A small contrastive image-text model, trained from scratch: encoder num experts 16.
Rows from block 3 of the image encoder of a small contrastive image-text model, named by matrix and row number. Rows with one number within an expert belong to one neuron, the router's apart. Each number is 128 + 32 x the weight over its row's rms, rounded and kept within 0 to 255. All counts start at 0. Numbers have three digits each.
Before each expert's rows are labels from the 100 images, of 14848, where the router gives the expert most weight on average: "colour at peak" is the nearest of a few named colours to the mean colour under the peak. Only what is clearly more common there than usual is listed. The data: photos of plants and fungi (iNaturalist). In brackets: how many of the 100.
# router: router (encoder.blocks.3.mlp.router.weight, 16x256), inputs 128-191
# up: expert up (encoder.blocks.3.mlp.up, 16x64x256), inputs 128-191
# down: expert down (encoder.blocks.3.mlp.down, 16x256x64, transposed), outputs 128-191

# expert 2
colour at peak: grey (84)
router.2:137134098125124162149098148102130165139112104107138119120158114154206164125121152162151152111138081160173096102142137113091164129085077121144107113118099136119137094135094162088143117141151145
up.0:093106094156139141104144117069185150123072111103137116132199139140092176094133107199124137093109167124121171101164105122149157103169054134141093121163125163171148141157171141165098087139115138
down.0:142152145078142117132077141154172131118238118112142151154120168102111202166178127182183093164096129147079095126117162211118164070180105137144148140097069133145120143120195113121167075157161164
up.1:106155113147176114106113137156140159082122075089152097139163033147139151105108151096099104149127158098174110129168071163140096153105144090207100074118155121137128083104103126121124141154151074
down.1:149154112129104190136157143165113176073137142123108094153096144138127148161153183105126148096121113152144129109129161093132179094087161113085153197086096093115136118108113091149176117184129142
up.2:092121095152183147120135104125165186090061119117183045136109093116104139122137109183130191143115155131088119103168122139152067170154138121145123114118175111145152098162085179152115129119126091
down.2:154093103098090116093160065073099176093111151078097144062158152128124122162144162174180146157120054118130090153114162125093134109077151087133097149129147117045055162150115111139089134166161149
up.3:096079148098113162119166085125157149118116113133133077132143129161089128064166109158100155137148175094123138099167152134127079134129146078146111097113156077158116110188179162122140143146119080
down.3:112095156154153146141157116142102152145131099165080167055146099125141097130127096150109126136107141143127062101112116172107138125074128164106130144100176110133115150095090161133143149151143104
up.4:159102125139136083124162152155089175109072107122141123153110111097114125136104090124116127089166115146073179146201145120096077127157139081115165096082123171099130117188133132088112107112156086
down.4:133123143155135108130163073153153129168105097136115129139124219093088146136122096121178083123118145145176083127143178121157161135184148132089160127070140119147155209087128146158105062102092167
up.5:131127122115169171087157119194187164152109078104135022133153086107145143122159075192132094146144128093072081200135160144085133152107117098191131064127130098175086123142164200123188106166126100
down.5:152130166128089137122114134075164124091073107126122128045077143163129113166088129158102111120118113126112106120058178070051156128072164120137133159068112159161132175113148109136106091145141147
up.6:162083122118114116099087121107118096107071146158148049078122095154138137079135132123148175198135134093149103121196124152134076111176165181150098161117108092142087132186123145100093156115133121
down.6:124138170157098137177151167152141178132153174152128145146105122131159157150129102119089135107114107171164129051138086137072128105086071157089099090096089134134079126115074089122132052116144092
up.7:131062129140107134159163124179108167120114173153113097120084132101129155083119088125118109099140117137111132160158126110089128182078159053113142060136150124156113161170201076133109153134170134
down.7:126083138089143082136173158105114069140104135154063103172161101137174130114149134100115106117074168140190081188069130148141126201109121088103134082162174166135105130151174122114136153088116106
up.8:120062177105193141173156115141156142098169184122102087142099131140157185000175157155162148117170164141086107160154187118119160142170137119173086122130125126078109118140108113105166147159081083
down.8:129072088087072112134165129121145103212088137123106188096144165119149120077112184130126128143130174090160083100119148145142118128147123166048110135095187095106195165134118108118128086087092158
up.9:150133131152105096102129159119163130156193106103131131147140077169169136109082089197134151075160116157101160094138120078129128146133084096146035093165114174186167103179103167123107103142125154
down.9:105120152147164130145048079171117134100119135151158176099081129162140080156151121160120069123103142105128130152163115121129160091127143167162121127141104142105127221167114124141171106120146170
up.10:091037113135100122105133117144221152112089185197125077143117089092108143036117138118133106095153137162103143141166111143103129140128105089136100135159129100141096149110130148122154097112119083
down.10:114097103090131083113140137163163113142103070139093126116088126139172126080158099141140203135136175155149116180107169105130126147097063189165149139160127078122142095095109112088138117117098100
up.11:136077103137154108154079085104126106082148130101152116120099084182119071089133101112117125112138168139145133088165143156143084235097125099091104148146112154128083125173196155107097136184144143
down.11:154179088139108089149098074131186101102134092096103127135142077180149138186121158112156135122121212174136139193093175149145167113109068135180169134146155177183145165125073077150130102142146165
up.12:143115085074163092125178189121130131055139135164174118140104091178155096060088052101134135115115074138124094141169193128164134158066140151139134160152147096134133059122134108112140169157091083
down.12:114167185183115067094074143096073115183079153103135112101122091139178161144130195093114078126112181178133148086104117098206101130151151105090131137091109115101232058128143173124165098127128147
up.13:073140072134178147106147060118143122059158176140163116191102095066107085112097093105127146087145168124122077132188149145179113134112125084140091139190128129175107111141139108101107120132089112
down.13:157134068087148139109169118111109116131107114088108116076151115085117146102111104176145157067133105142107092100113129123155141156098183083098116086136135117176119193168133109088084100152137168
up.14:096063118094135076108154130127164146113155123123165126149147138177133072091100172157109139158147136152121142164174130188156161177047117119160105131141182085077165115153125073098122132165106152
down.14:168150172124090145148117170119133151126103142138156117186117089126204108123172108113147167148114088137113105147168127130154173144123111146106132120156125174117115173094193135136140112132122160
up.15:132118099126204099080124095142150152090136164143109099126108055137085142093126106095130134151137122129078118162137173162133141165109178040125144130135171119149134115158130154137140125124059137
down.15:180105167083157120164134123211128165131121166093124095115142104088119142180154118107157136113146152154131078160124176057144107148130124134164115125113151179153147161126121091140150140101113083
up.16:090123146103170140119152084139153096061135107131137166109104082121125114134134119106099108126064129135142199154158177152133141128137151116104189166137139171094161137139141104114064163123090106
down.16:119105083128110118071113148160176114056140148135175107132159148109104095067128086088151160091141168163169089127122091163188138219162115137131090086081110167191088132132166122140115105123178141
up.17:141122115097200109077143118159118187082120105149124069155106096129126131071139100159132144138082141150097111140149189053129153166178123123179135096104152152088124117164146182123132119161106110
down.17:140153055101115109167133090152130113109166098131134104132092169197180158140154123164113144136126128106060119149155172112117093104149167157181141143134083132105155099141121102177097166113120134

# expert 12
colour at peak: pink (40)
router.12:167165143127161122106162132139118193119165140138161142075118119124173137098177115148137212154144171151124094151154101133076125147163144093176063057100240123136142143176163194059152149129131110
up.0:124066108106155083189130131122168134119137151186150138177106127159085134072132132151163119117139131150105188170170161147139083143101181136087157158105095114145118076181151051137199162091139076
down.0:144136081126105094083129102109132139046183122135158133159158115105165106119161125148146150179167177162071091143124116114132183139203127170128161150142184141100168093125157142171080100149052100
up.1:142116104139109154121109154177147110075119116137149112102166098164101164061137120108177122090169113121131141115110095083137118094104157125148169114112111085135098144173141075183110127094112139
down.1:110162145059108110138126156120069155120199114137163118088170170172111102076131179136104157092104159107153145106054130164098144118182165193127115186130143131094115137141195195096183094135102153
up.2:121115110146155141120154123156108091121144107091111098124095106104040101088109126186156107117150138118113123173161127155084131162092080098111121130040144129163205154126114039147135128131175075
down.2:148168109151152111160076120188149094089142116099150097171188164079119169056122140126089126104071099124141183160127117148172082105097124141143102105090085154089041146131079124155179095130100175
up.3:087128162129147095116139139148160095135117118054093080151100115111144139084068129104124192097006068172099169139123080099192111141159117060093146114106176106220094156133130080158092109118082125
down.3:107161104086118200174139120155156096151147149065119133115191075150165144146111157136192147182179162185100142166109100121086140142190155101133124143132092118155150133121110203124138194073158143
up.4:157124143148127136167161146126144192120162140121136058166186090127149133085134142108148152123102126098142145167150122161127167191134156078095099108152134095143124098131120081122162100126150086
down.4:163137121110097123077113109130112087105135094111124092056095141174108075130141116095146072105138113134143089084138083099121146061102154138138187130186080168108116139183128098078139142135192108
up.5:137096127069097117177144170090146148125111133160161117086135122096140122099110139195104148095133127134120169130167165090174102155103127114131111138132121111136153151103119105146149103121153100
down.5:134097130113088116122131083127102116077144100096105097162119110113168115164152070086165140100119120101124146141110137119123135126143192131101165122152136106127061144081109099093150116077102228
up.6:170097145130134131137098078167142117113078150146082123090130122096114201149116142155110105167202099103088114135133099157087131168095131130139104171149067126111155096097120143129162162144152110
down.6:132207144106066106187174104091068095148147155162124141162154104131107155105133105089126132139103153115125144127142091132126138081122128126153163159099121125129181154146038121079142108180126121
up.7:127121107109170208118091164079146117120133128098166087084103127102113061090084106155166182072087139109118130154116087131125120156137137075107083089105124133059105122168142091173172111111135099
down.7:066149121230093170219108137119145118119117104155120089111157113155104122102134100169133135164060186087118172135093141114142065142122128145131198115109141131117145115125140133082121096086127148
up.8:098091110081141133097151196085112093154106124094102067156127000150136102067101138161153131065154133155119138128159116108136154137130144132130116152184160130161158132170067157171129135098127092
down.8:105132145110102150120125157107156086136138141123124093109125161163154073116136203091125167117094121107182183134106096130117229118116157139086139122104120113157121169219094093123077077070094101
up.9:102083135077099122096158114100151102116117144120133084143146063091102102068086123183142112103173160114130149148186148160171120151167168106106157108133115154161131104190069121154117183116128125
down.9:120136155148104123113129117113135098132182132060129163172137051150093110155152146137153166091097086126167146084136099109153155079140100092132154076151122131159137147104101170115132166113102146
up.10:165154126095127092118148167192118113111165128145108122117110153094151125145169076196148188139158180161113120180126134133071088149121116130153100070122189113130149151222164187055109171110109151
down.10:150063123081059102159128097110172124108119156118019126186141122116168144149121115115166171077107185142168163130114141117110060118184124175188127152081132159167135149162123126082151121089175094
up.11:145190139092144111095110133167171079097042103153156105133035094137119059118099099163149119109119166123140167082185141115172119145108159133134141067147094113079050128165116160071084161095191153
down.11:110080111089133163169119182103091148155125109113125129090086138151105111118138127099132086138103124070137171125148139151101175125200152101149103189165108087146127132141132083113125140127101149
up.12:166142162155190147110155148121134165094152114170139104174103101104110158079075123166130103078153127086201169136188145104151155147123120084129142141066121141071052153213106095150104104135131132
down.12:147090133145185025093092167182138112168107114149101115111099103169100081148141063160157129130129107147116110115130082123092116171119126182120089134141149157213157121131095092116088165076146097
up.13:122163117135163120113078108151132108131087131141122084119105092142152123054128084148092143053178160112218180147153119103127164111102066109101097126190179059151130099146122121110060151111133115
down.13:091094125130131154057124153148097119124208105188167105100138145123164155109094082115133181183109131127166103141129134157119148167047121129188098121082147102108124113153109177131086149081172114
up.14:165105127138120107150071149110075097140148155112051106148174133136106075104195140074128170116163138123153153141159072163151140129133132055118176133109136163142114110112068126109152170132124078
down.14:165102098130102090120176147102157123167144172148109170098109085103147146120171099099159108081064175120133112151104186137078153123155138127112146179162097044138137059123075130073113148153093106
up.15:175105136111122096141090194139151142101128178146164119112149090175103156096160114112105079051123167094128096121193166105140162189149142141134151131141138106171108101135107145088133126091103110
down.15:103085139176090197179137159149167105108184121110135137139169164103112136113157162114102089068150142162133120098116151144128106168128135118131110131132124136181149111173152136101160132178123102
up.16:139126118094191179148067114110127112099140134148147096145098120140108134095159080172074134134169136092147122107119152160165088173106116121138142125139145062105146140215150116106162170085135090
down.16:122101183105133091100147161124085148133128216101112143146080200110153144167118108083081102201190121090141154104132139115168137103137137124094124159142177128089087155127160146124121079140150158
up.17:059114146154147147116144114163150172099118192154128131089128117138123111110130103122137110128180102082110108157162136098144179130179135123091092149129100088124107051122101118146144108120122106
down.17:101101138132157163156152127107123117193124132130160209095180114167122162152103144127165104149148124112179095137131159094106093161130116105126130119173094099164151123120069184124128094150122106

# expert 14
colour at peak: black (25)
router.14:112156155140113130127173092147176102149099052152170080107090163086085133152090101136125125195090083182121141125092157129114196109113121117142122101143050104102165087109102149153098110142112132
up.0:082148082113162150110166135118104079084163081126132066099124086127076121128129152099165121115112153141097172154157106142165158189096125110150132126108152068133100174175112094116181132106105116
down.0:129106184127070149083158090068141144181083115120160157176168107156071092101149088108117123147075144140174099115156126137121110105066180118081095106145123110065128190117186138131166171186092108
up.1:107131118115130167122105131136138097060155169116149137110182139119171150098202112162135087088206173097132143130114130133149109234167132159165040081133139145142205134125124149085125164141067092
down.1:117109148117111072116144122176132112174132163130127207063099114122123148188125100125111131157129108099155146142154200121164110071126154183123123114131137129071106129102084112114161130164117109
up.2:174104140138170071152087142107103107054161104175094149177079063096081107098115134165159134075166184064101103139122158108089107157118179115101141147126197140074124131160174109069115166078088099
down.2:164125088098155163123108120128120155124105127126102121149134141114137144122136202172174114143135153121169117100135178115179147165159167164138131070136101111124117127167131100105175142106079143
up.3:097073124102184109125152189143112123134099076166146101133129112107165119031222152176120122138149201111155123137123137114104154148106169121147160162140135107133064161174119082126145137134097106
down.3:169070157100098063068152169131109134099145163106111118110073138222147084101158127084157140116110107138168161153160104098109113112075138143128153091058155103124098126123168154135131123122052095
up.4:138143172149141162127129173106147104105110138171131072142064089168112091055129083103137166086166142114121088149182170183154122109118167132073162115133163111177106174107108144095152110166167040
down.4:086131158095105127121173102109131111117161153099119177135159104126128184118053101125140069151085093073126107091084176119168143180102124126122185118115112064124134119191090100157130133188120119
up.5:147160147109166137062187156138080110144158154135173110135163034138151186096124149138152159140138087120105116092164184168147124231107107066148152116145109136166147141199086126095136132176127085
down.5:110203180111115074112141185139147125145123158145175135142104142120141087180161102111093112150124160136147080143102138113183146219192129236092158075116119120126148120115139068062080168147106158
up.6:152141095177117115112179150141129125086106109141134100178090113134151122124121149141114159125065135194174176095147148119122103120126086153175156156133133073109121111176114154152133158127148079
down.6:116108105137100183123126094178132146157115177115146120164125137100110106097117174167109093194083097139117124146080103143093127173091139120118105086141114093115151176069161113103109188163106117
up.7:093109120050114120167155099106131093081152114142152087076072114120145153081095081146142164082136150155110145168169111142149145090067200134159152084101100142119106104150052084120117151187146123
down.7:123092124154182043099141059132102086153131136125097068124105123133101100189093126060094230136107160193154103109114121130157148115166110156163121125085166170128074134163162183205164103082116137
up.8:116127155077110112133124173156082111126160098120098062106114111118145107104119068143097109133149223100190151099119158101189134098134190110152126126154112122172096059132109155162167126160141117
down.8:123170126070170134115136111093141095127113110144147157196134102223165121091172127142126128130170121154169186144162148113141105083144154149147100189161130178104170036159132054106060106144128084
up.9:106105145096131078173144134168152093149156117097133071105169119172160183129153101138108180133135105125156166214142111104150105126176114123138131126100108092164134117101109097154187123089100113
down.9:120072092181105142081151152103143165116181110104184140106136100158106126146168144123070078109119149141134131147109085123192136146120075163150090136129122128120099149135103188159080158187135097
up.10:137119139149109128150117135161087095084160150155147096141171095095136082103083123184175086083092189087102195140146119106116141144106163096132163141195150139149142121147123139137195110107178122
down.10:192170101154096144103163148095154124149144201091156169113109133141113108136122157106139145101137118104177103119126143125174080135071122123063151115068071127165108073101161123155109104174164122
up.11:045165117079118074152168097123096153122110095118158126136085146070082098152133098170161111127126115141178124126117121158098142103133168110172123116127113095141149123157151094132104123091140171
down.11:116141174119052128150102118124085138118051111142108192149123144140138042124088122145117125126080128133147169115195176151163109063148101169129133128139120102107107198168169122144178148116152149
up.12:095087141152133148140130110079126134104097127140140100152148067168102110107161149132110122086226164077133147098212158123142119155081174090111081108110125080152152189143123138127111127142084175
down.12:145093105133105092150149159121034114118124149117160152113118066085142138116141108176195101069125063197052165102092103144175108138116111071145125089162154128163148113168112144183109173107100115
up.13:166102108093069128181073155152188078105084146231124100110154128135167159107076112141122166147102172091066119153088107114146070131129162136091157097146193135166124126123126102133163197123099116
down.13:092157109070098188111127087138099034185117165166113133092082162121163071087109165119099109122107135102141150088106114172164151102166126138123080085092177149203157106119140111176138091130078157
up.14:102126148113139138129168178171079094159176143191108092124146096127061102061111109135134162114158168158155134143160163113115147147122126087169108088167195107144099108126106169122148141109102064
down.14:102060071179071117046163141173100148154135179104064092106059123131174116140099156210083150127079121179152140165100132109119100180062067077122076187155093146155150135143127113095070162063141106
up.15:093115072130144119138123126133172171132124145136149115147081069167129137083165105116087093132127153128128147117146191153137121172133138115119063148150169091160172200226135095069146163135115128
down.15:156139126090141036158142152132142143143123124157113126099164093157114160143152136158117153144167123127129145151104134162199134168171143084140075153141106155101096120062072120103113137163100175
up.16:134144152151172099052097117132155082112136173129179044112178128094118134112148093137146164162167107130130086133143117072129087153104129159153173104160145171120175146128062141123131141135109146
down.16:167107102142142082120094157136115074203107044107097113080127147160096141175080111143154119182123153136100130125171093154154105111158141119142109105092167158126103150136157198138146124186159164
up.17:142099104131177184108185139095111134128139150141077156158117123102025142126125128122221057121161116113194158125152092091128122132087126093137142101165171153155123140121045112112108175139151168
down.17:138104176168061120149102179062149111088135118143062141117165175179126128162129142122119131186118130173152168108114132136162124125136120117081115082137138075164135092107128073103147119128107108

# expert 0
colour at peak: green (29)
router.0:148158148162180143120091157190065170108188119185098135124160164082144136129167197081064136108152163103110118089129108141154100124126120183147107147140119185166116086057207112123169124113124148
up.0:084152113102111141119186154108128139073092182132131067083157102124128108110121144165140167100118140123106102214140191140202101143103131161134135125170141105162102146175045118125180080150122151
down.0:088087133180134110135124118129166134119159150144156085161160154161182082136095145134151130130107120139124129164082128083168158081137136148082184060116139145137102105166133127153131102147094063
up.1:144041111092171130116157155154138092119119120148167068183084104136086176060153152182159111120114134103148151122163137129150153160069182107137171080121224109088072144150130130131154128108116143
down.1:066132184086097124116089178145143154161087133110155090127097211141192127097169176120086133113105145144091148141137154102109146091136046112133086155118103143148149123093166115138128107154170136
up.2:187143096165159126135175100107165158117137104147112100154040070099082114086153075186145171128087128102123065139167144065140113129115151165144159096118131121122139123168145116144196143159111152
down.2:129135139131140138122108055130083093143107116164170158106148147170160122150134137168142125114104106125158105172109117138114131122143137089122148101127151100112134126164107148141086121206129085
up.3:111099205084140126096119170128139087131128075116103105097123098097092140100072133133140143103144129206100107132179136131161169165117098095043120108164143141161123107205111101190178150095116132
down.3:186109139152104110117159127097164129176154147132135078122126115150085118086115141130130133136142144109144133131151137130174098172076120128182164101185113071131131148224095137089113147209143091
up.4:083088123034109047115107127082168163105149174154156119144118110106115140046086121190135142096150197089120112157163170169152101108113178125109102119122151105174099177163089123169125133088120061
down.4:122129111105145103147134168110099109144121137138114111170118160096106134117152113139143144118092150105139147186149093149208121081137144137077180123086103166190118176148152085132131101046179128
up.5:119136159077178085164136129098127131080098107124152117131129146080125186148093128123101180112138142135126079157126125122061098148052121093116131111076155228143195126161177066072139113069124120
down.5:146091081142123137119103160137113156096153108064143092161084157077139107131138149087116136047146149125079180085076184103098103092157136118115187127154145109176057075101120071175168153127143152
up.6:080127108136096101121121110122142160126153133103164097169109038100084165117135035101166142102165171111115111103165133137110138216100094121077134081104133122152123185132101116114149130137106147
down.6:098059134126135103150112099155149059110160144159100134129060136110177126125152135154117139142146186167100095072179056142099125130130086108142143145125095095095126203111134181132153166084127106
up.7:095124120098133102108094150157133132102065139176131086175173078122102097137118127208169184110168146128147103142185161155171116149123139101129092147147124090113118147133117077136171165106076164
down.7:083148150062133130156103170126165091077092151181093153101116148149116208144131061139110155135124076070166115147181146141106128124115095141093132105118170226119140089087103134192152113136222115
up.8:162122130069206172144157165119125118147150136156140073132109108134110122099099072120129130122067163084117128060139081128089155170060098115097112082160172130115092110120143133115150194134135164
down.8:097183182187124098159078107058118145122111090122143138126135094129169062133136141121112141213133068155078111146107099122141124130134118145164169168097164173175116072115140176103111080097135073
up.9:148162153113127126101142084126106178122114154075123099152158072022109151041112111166137155112156180106077141167173143111131119172108178125112074092155144141131092167151106144108184145149124117
down.9:092095066101129083074129158157154111185121163169086178151026142168090082207080106178138105152156150094127152113100153158096130086108159102132145130146205153132157172191157122167062135089132118
up.10:125073149123107106121136147146124199092137138153137116164117093124104138135104093153178167098175195099133073135206143120130183169106120120108147135121147171173146127176139138095090100131124135
down.10:115119110114151124149162145082160152202115162177078147107132144142140060095112124166157051155051095156110103152110166108149089114107081169102124102169106111117143089116064191123182142157116146
up.11:161093117088140092141181153099150102102102167112121076140091066064117113095133142140154193128129163152152057139176149101136141205134082088111146142133110144146136090162067132084158079131178152
down.11:127137132142058176117088153116099121139085158122132150118194140163149115112099141167067153108140148086119164139068151167074164191113146144181215145097141128068115155170170115078096130134118132
up.12:171093142151047093118087172139132062095152186120121113138136083118149124119058188111135139160093167159101133165170180099156141128169133097112172082147110118151138159170077141062161159112116197
down.12:117110193080162148127118148120103114123120136151074162163137145183149138103125117142186141219163143135154149094112156151153132121195101174141137132119159098134170111132124161212192159154120067
up.13:128134163104158078159082142123151099120152133142141022179119051132135147044148131147078104090082124167092141132174118179169109180131099160171090112198163135195154127146128120126129107136109067
down.13:115115117136118104126159128206119105093128103114131099110083135179145112109133162065144121179067109099157124115144179124156121100111155161181171135160145105097186112140118148139148160116196134
up.14:145121131114138091098134141089139133116194150135128049151120056158201151035136144154114182107165108151136165147125099117130132148099115120070124092121103090116129138161116145086129125170081066
down.14:123170144113127112155080182119111208203163089163142102132110144100160152158112179128133138095068188143164142119138122141130110117127153163184078120062119141133124105127149114138102025142162043
up.15:174047133095136109124186106134119141129097180093074104106137086129162108071080101115103076151142138139172123120134128181183108117069139141103123066109109092129094107139114115074197165142169151
down.15:142128105090066120074137162116123114142184165130145160166168151115090130175108137137164118162155124134106154141107121191168115135133117105160144137063163108104123114128139142095121185149161070
up.16:193138165075135088129063114104104111152105133123121130150155130093099122094082153143052081098115096129098128168125161073166087100115173092123148115187171123084071171128169113105216130116154158
down.16:153111111159150152076089116189162092100164174106148193172125081123097127136144096114151141082153087153112118125183141132166117114094143133133148093074132133182139140148138126118077095091157069
up.17:146122108057137141135082134122136080129165127166130125115120121177179145152158162106101108117106092137136105121089135140131088131138151121151088133099112095096099205131119125157147146096164136
down.17:122086094134097148084096079083144143124145090139082113188125090092113088157122188154086122127147056119161093179178152129103127129177149152119121179167094214153135079153152053112164112161098140

# expert 15
colour at peak: green (44)
router.15:206093166102190126118123139109145130119133147128089116199180100087118124139121139140173078132080113124112135100124150109175120122140171173071157190067105155131140162059108155099149102121174155
up.0:116109117131117107118090103124139123079168094055137113186092134110139154050085097142127101113172181130133185139216119148160126135112121056104151086158165125155149109156159138117161152061115085
down.0:133145141102150111140120100148089153129130089144077107119114181165142224180115156130157135178160088097123135060114079141101197118137126145083106114102150099156125146147057201137103132191101139
up.1:129093094106204169097103117114108111101109125148142020126123162125158174131129158128157119140093148103120153091157090151137179108136185153138148115194134123193137159145103064141099072114116072
down.1:134173119097114095111156103095158169136187094137129152126168106166064125162163126104118180200161146164107165123105121095186203110085121096130134133121172187186144106097184162104135131121125163
up.2:060106117097122186176101141168124174129116115115156046121142112094082121111181102127145171177151169137128139195161129110146094102043131089117094107080120115126140153165173096073132169105188066
down.2:124107188125127134125141100128127158132177174155126098123097105112130100094175110080178165043141153188171068151164087093145068139136182179105113135128144076052115119077127147151202139097121114
up.3:103115108172130128106111149107118171078082167111178066113170075116113166079132116087183161124108147109151178174180149080056134122119115115116161138157123136148138153160158120133202119150153074
down.3:173154118161093075107146129062137117171173094102089044152149135134101106072096173092138076114133150130129131072135167097125142175180104117143154128133137179163133132108114123158109143104120186
up.4:111119119099106077126127183125093103084040163159188106139158146153088159060118096128112145146122185141116143122128152136154148113085121154131148118104157132141065134144168105153097180149133112
down.4:078141100112174117162097114130155124160114141082140119082188151096090113133148168185147109045090144112165120124134132162100153184101105070119123153106118097147137105109140147041198110090096111
up.5:122094136096115057099142179168137127150191095204120118127072083104133116092127101129116126081126135146161104162237181139129126125107071136098117113137190139154144106194096119147152211102140062
down.5:126109130136066102147115113093107209175191114068133148106119153096055151128106120136116140109166083131056063184111116133126172136145098138138096163152100101148188117137134113143090119191123139
up.6:132183137153133175179124094140108076141116156115108085113111056105128140089120082124171147113130124153078194182166123103098140183114146099136118040137140075112103127152129118149136100164163105
down.6:121121182100156144097114122135077079157036137147087119148101189124074138135128165161094084105113059151125154105149122092150151095153081169149097143119134143176162166094114146100147061100186122
up.7:110101109067095122168131147130132088126150134087166139111099146093106160115124082144134171053141129066142139145155099126138110147092091112072136149162130163165172109132200117114124089130099172
down.7:131119112106176168125101105128113175074094080133175163048144163105096113154144114114117076200113110185140134083147102105146133111117130127131177157149083081178078142161126093123116160125065133
up.8:111084106089146131132128103114070119094123133116145060151141058139170052053161124124074168125105096071164170119150118120112083145140071095171167067100166161122143134073133151066116193193165083
down.8:144126103094060162102153182107154125153118150133136122080128169167153152112222098186136136101120132129086030138156163153131084078123162132135114137101048131131157142058176126191121154084098143
up.9:141108103168124128137084137181124179092097135176079074090113110120127105083188125096088131152144168149156138136158149123104134155164150096156062139140165172176113145171121196100114202160136070
down.9:127156136108139161153117124120125126121141155166113111081037056177199144136135155120069171133098133172175101111117113138044114109134106171104177129099148134132155062177197124165141152139115141
up.10:127150074144198140193114116042146125066098153122170091116121061145177135085154169161093163109155188095107135143160163115132079196094118089094089084118096136185092137109185111112067163150147107
down.10:149133091097156125155099070124125139083143121113135189096132101156174098115156133163108125190072166138146164134116140131111145079132113095127202130122180171065114128151112103155148084171098136
up.11:112114137140115080142122176185143150080165124164137061133120138139127130131159122122157152124109200118107146157166166133149132101163057178119132127144138109117179084104127146081154123165035144
down.11:102148086073068102086121113141108170148116148122132172119091151164090043148134121142120110118141107152198131121105092089113110074150133141092120140102166133146119147168112123204146135049095117
up.12:114131058130146063118134141124174175155167166159158103123115082091168150098148137175073148163140139152082146149150089137145181157140077114177131077154100139112144168126172105086111190114114146
down.12:146149139180138166078038136146163136149125182121104186133088122158173096113142075093136156113113129059138116149110152149090146130187106111140123138107099145084140125146218111101090130037106097
up.13:096139128092079117128146127095151159078115097121175049106145109054200124110157106181086167151151199157168128109135145167155123159185132114149115091139190113123109161132148135098112122105083126
down.13:102128073099092095098118125109195146081127092110129084127172124097164121066131156097140100175194106160177176076191152118103137111105077107097138146170158130087144136066102133118086162123105129
up.14:090094146143163127163124114126167088088156128105102115164189100137121163089154133153112226124177093104125133133146147187144103189157106118093104068129156148136088119169123135179083141116118095
down.14:112123056087169117103147176046095130137117078106161110189205122114133120071101116081144138164124177120171151100072133114135126169130107116095155127166145128113147135106145106091108076103074086
up.15:117069124137162114135146163112187109090127161090157089093133114130231115076153174171091139130121114118116201137160148163093075119139119125129068170140137088151156125159139112084222072116184092
down.15:097156142167087139152102063191136109116096100117148105101172161162156101187118141071167152128103113099143087095043084125065159139125131187127068141165089149172101130175150155136127133107141139
up.16:104106041122144148113125204115085139054117122141109174133114084151139134116143111132145111119125165066159146120124109144129104127116137092106145096110114190121153117137087167134131156165141157
down.16:134151158156132134149129091144107083149143120072149152112119089148038080130096107122114142173144105156131125090088126123174184141124176143120104121154130157052111139124102156127200116147141115
up.17:122122108086125155160132121122133085080192157106146096160114104137158155058158136165104130057179136097124117147127129130117148157057154087128106107158153090116151050124133164172129157128136101
down.17:136178100074082070155108106112109130120096207176117146134044122198100122162135067112143157053166147116128059170133104141113120198099095069125163154138078141173111091114154126148125112154108072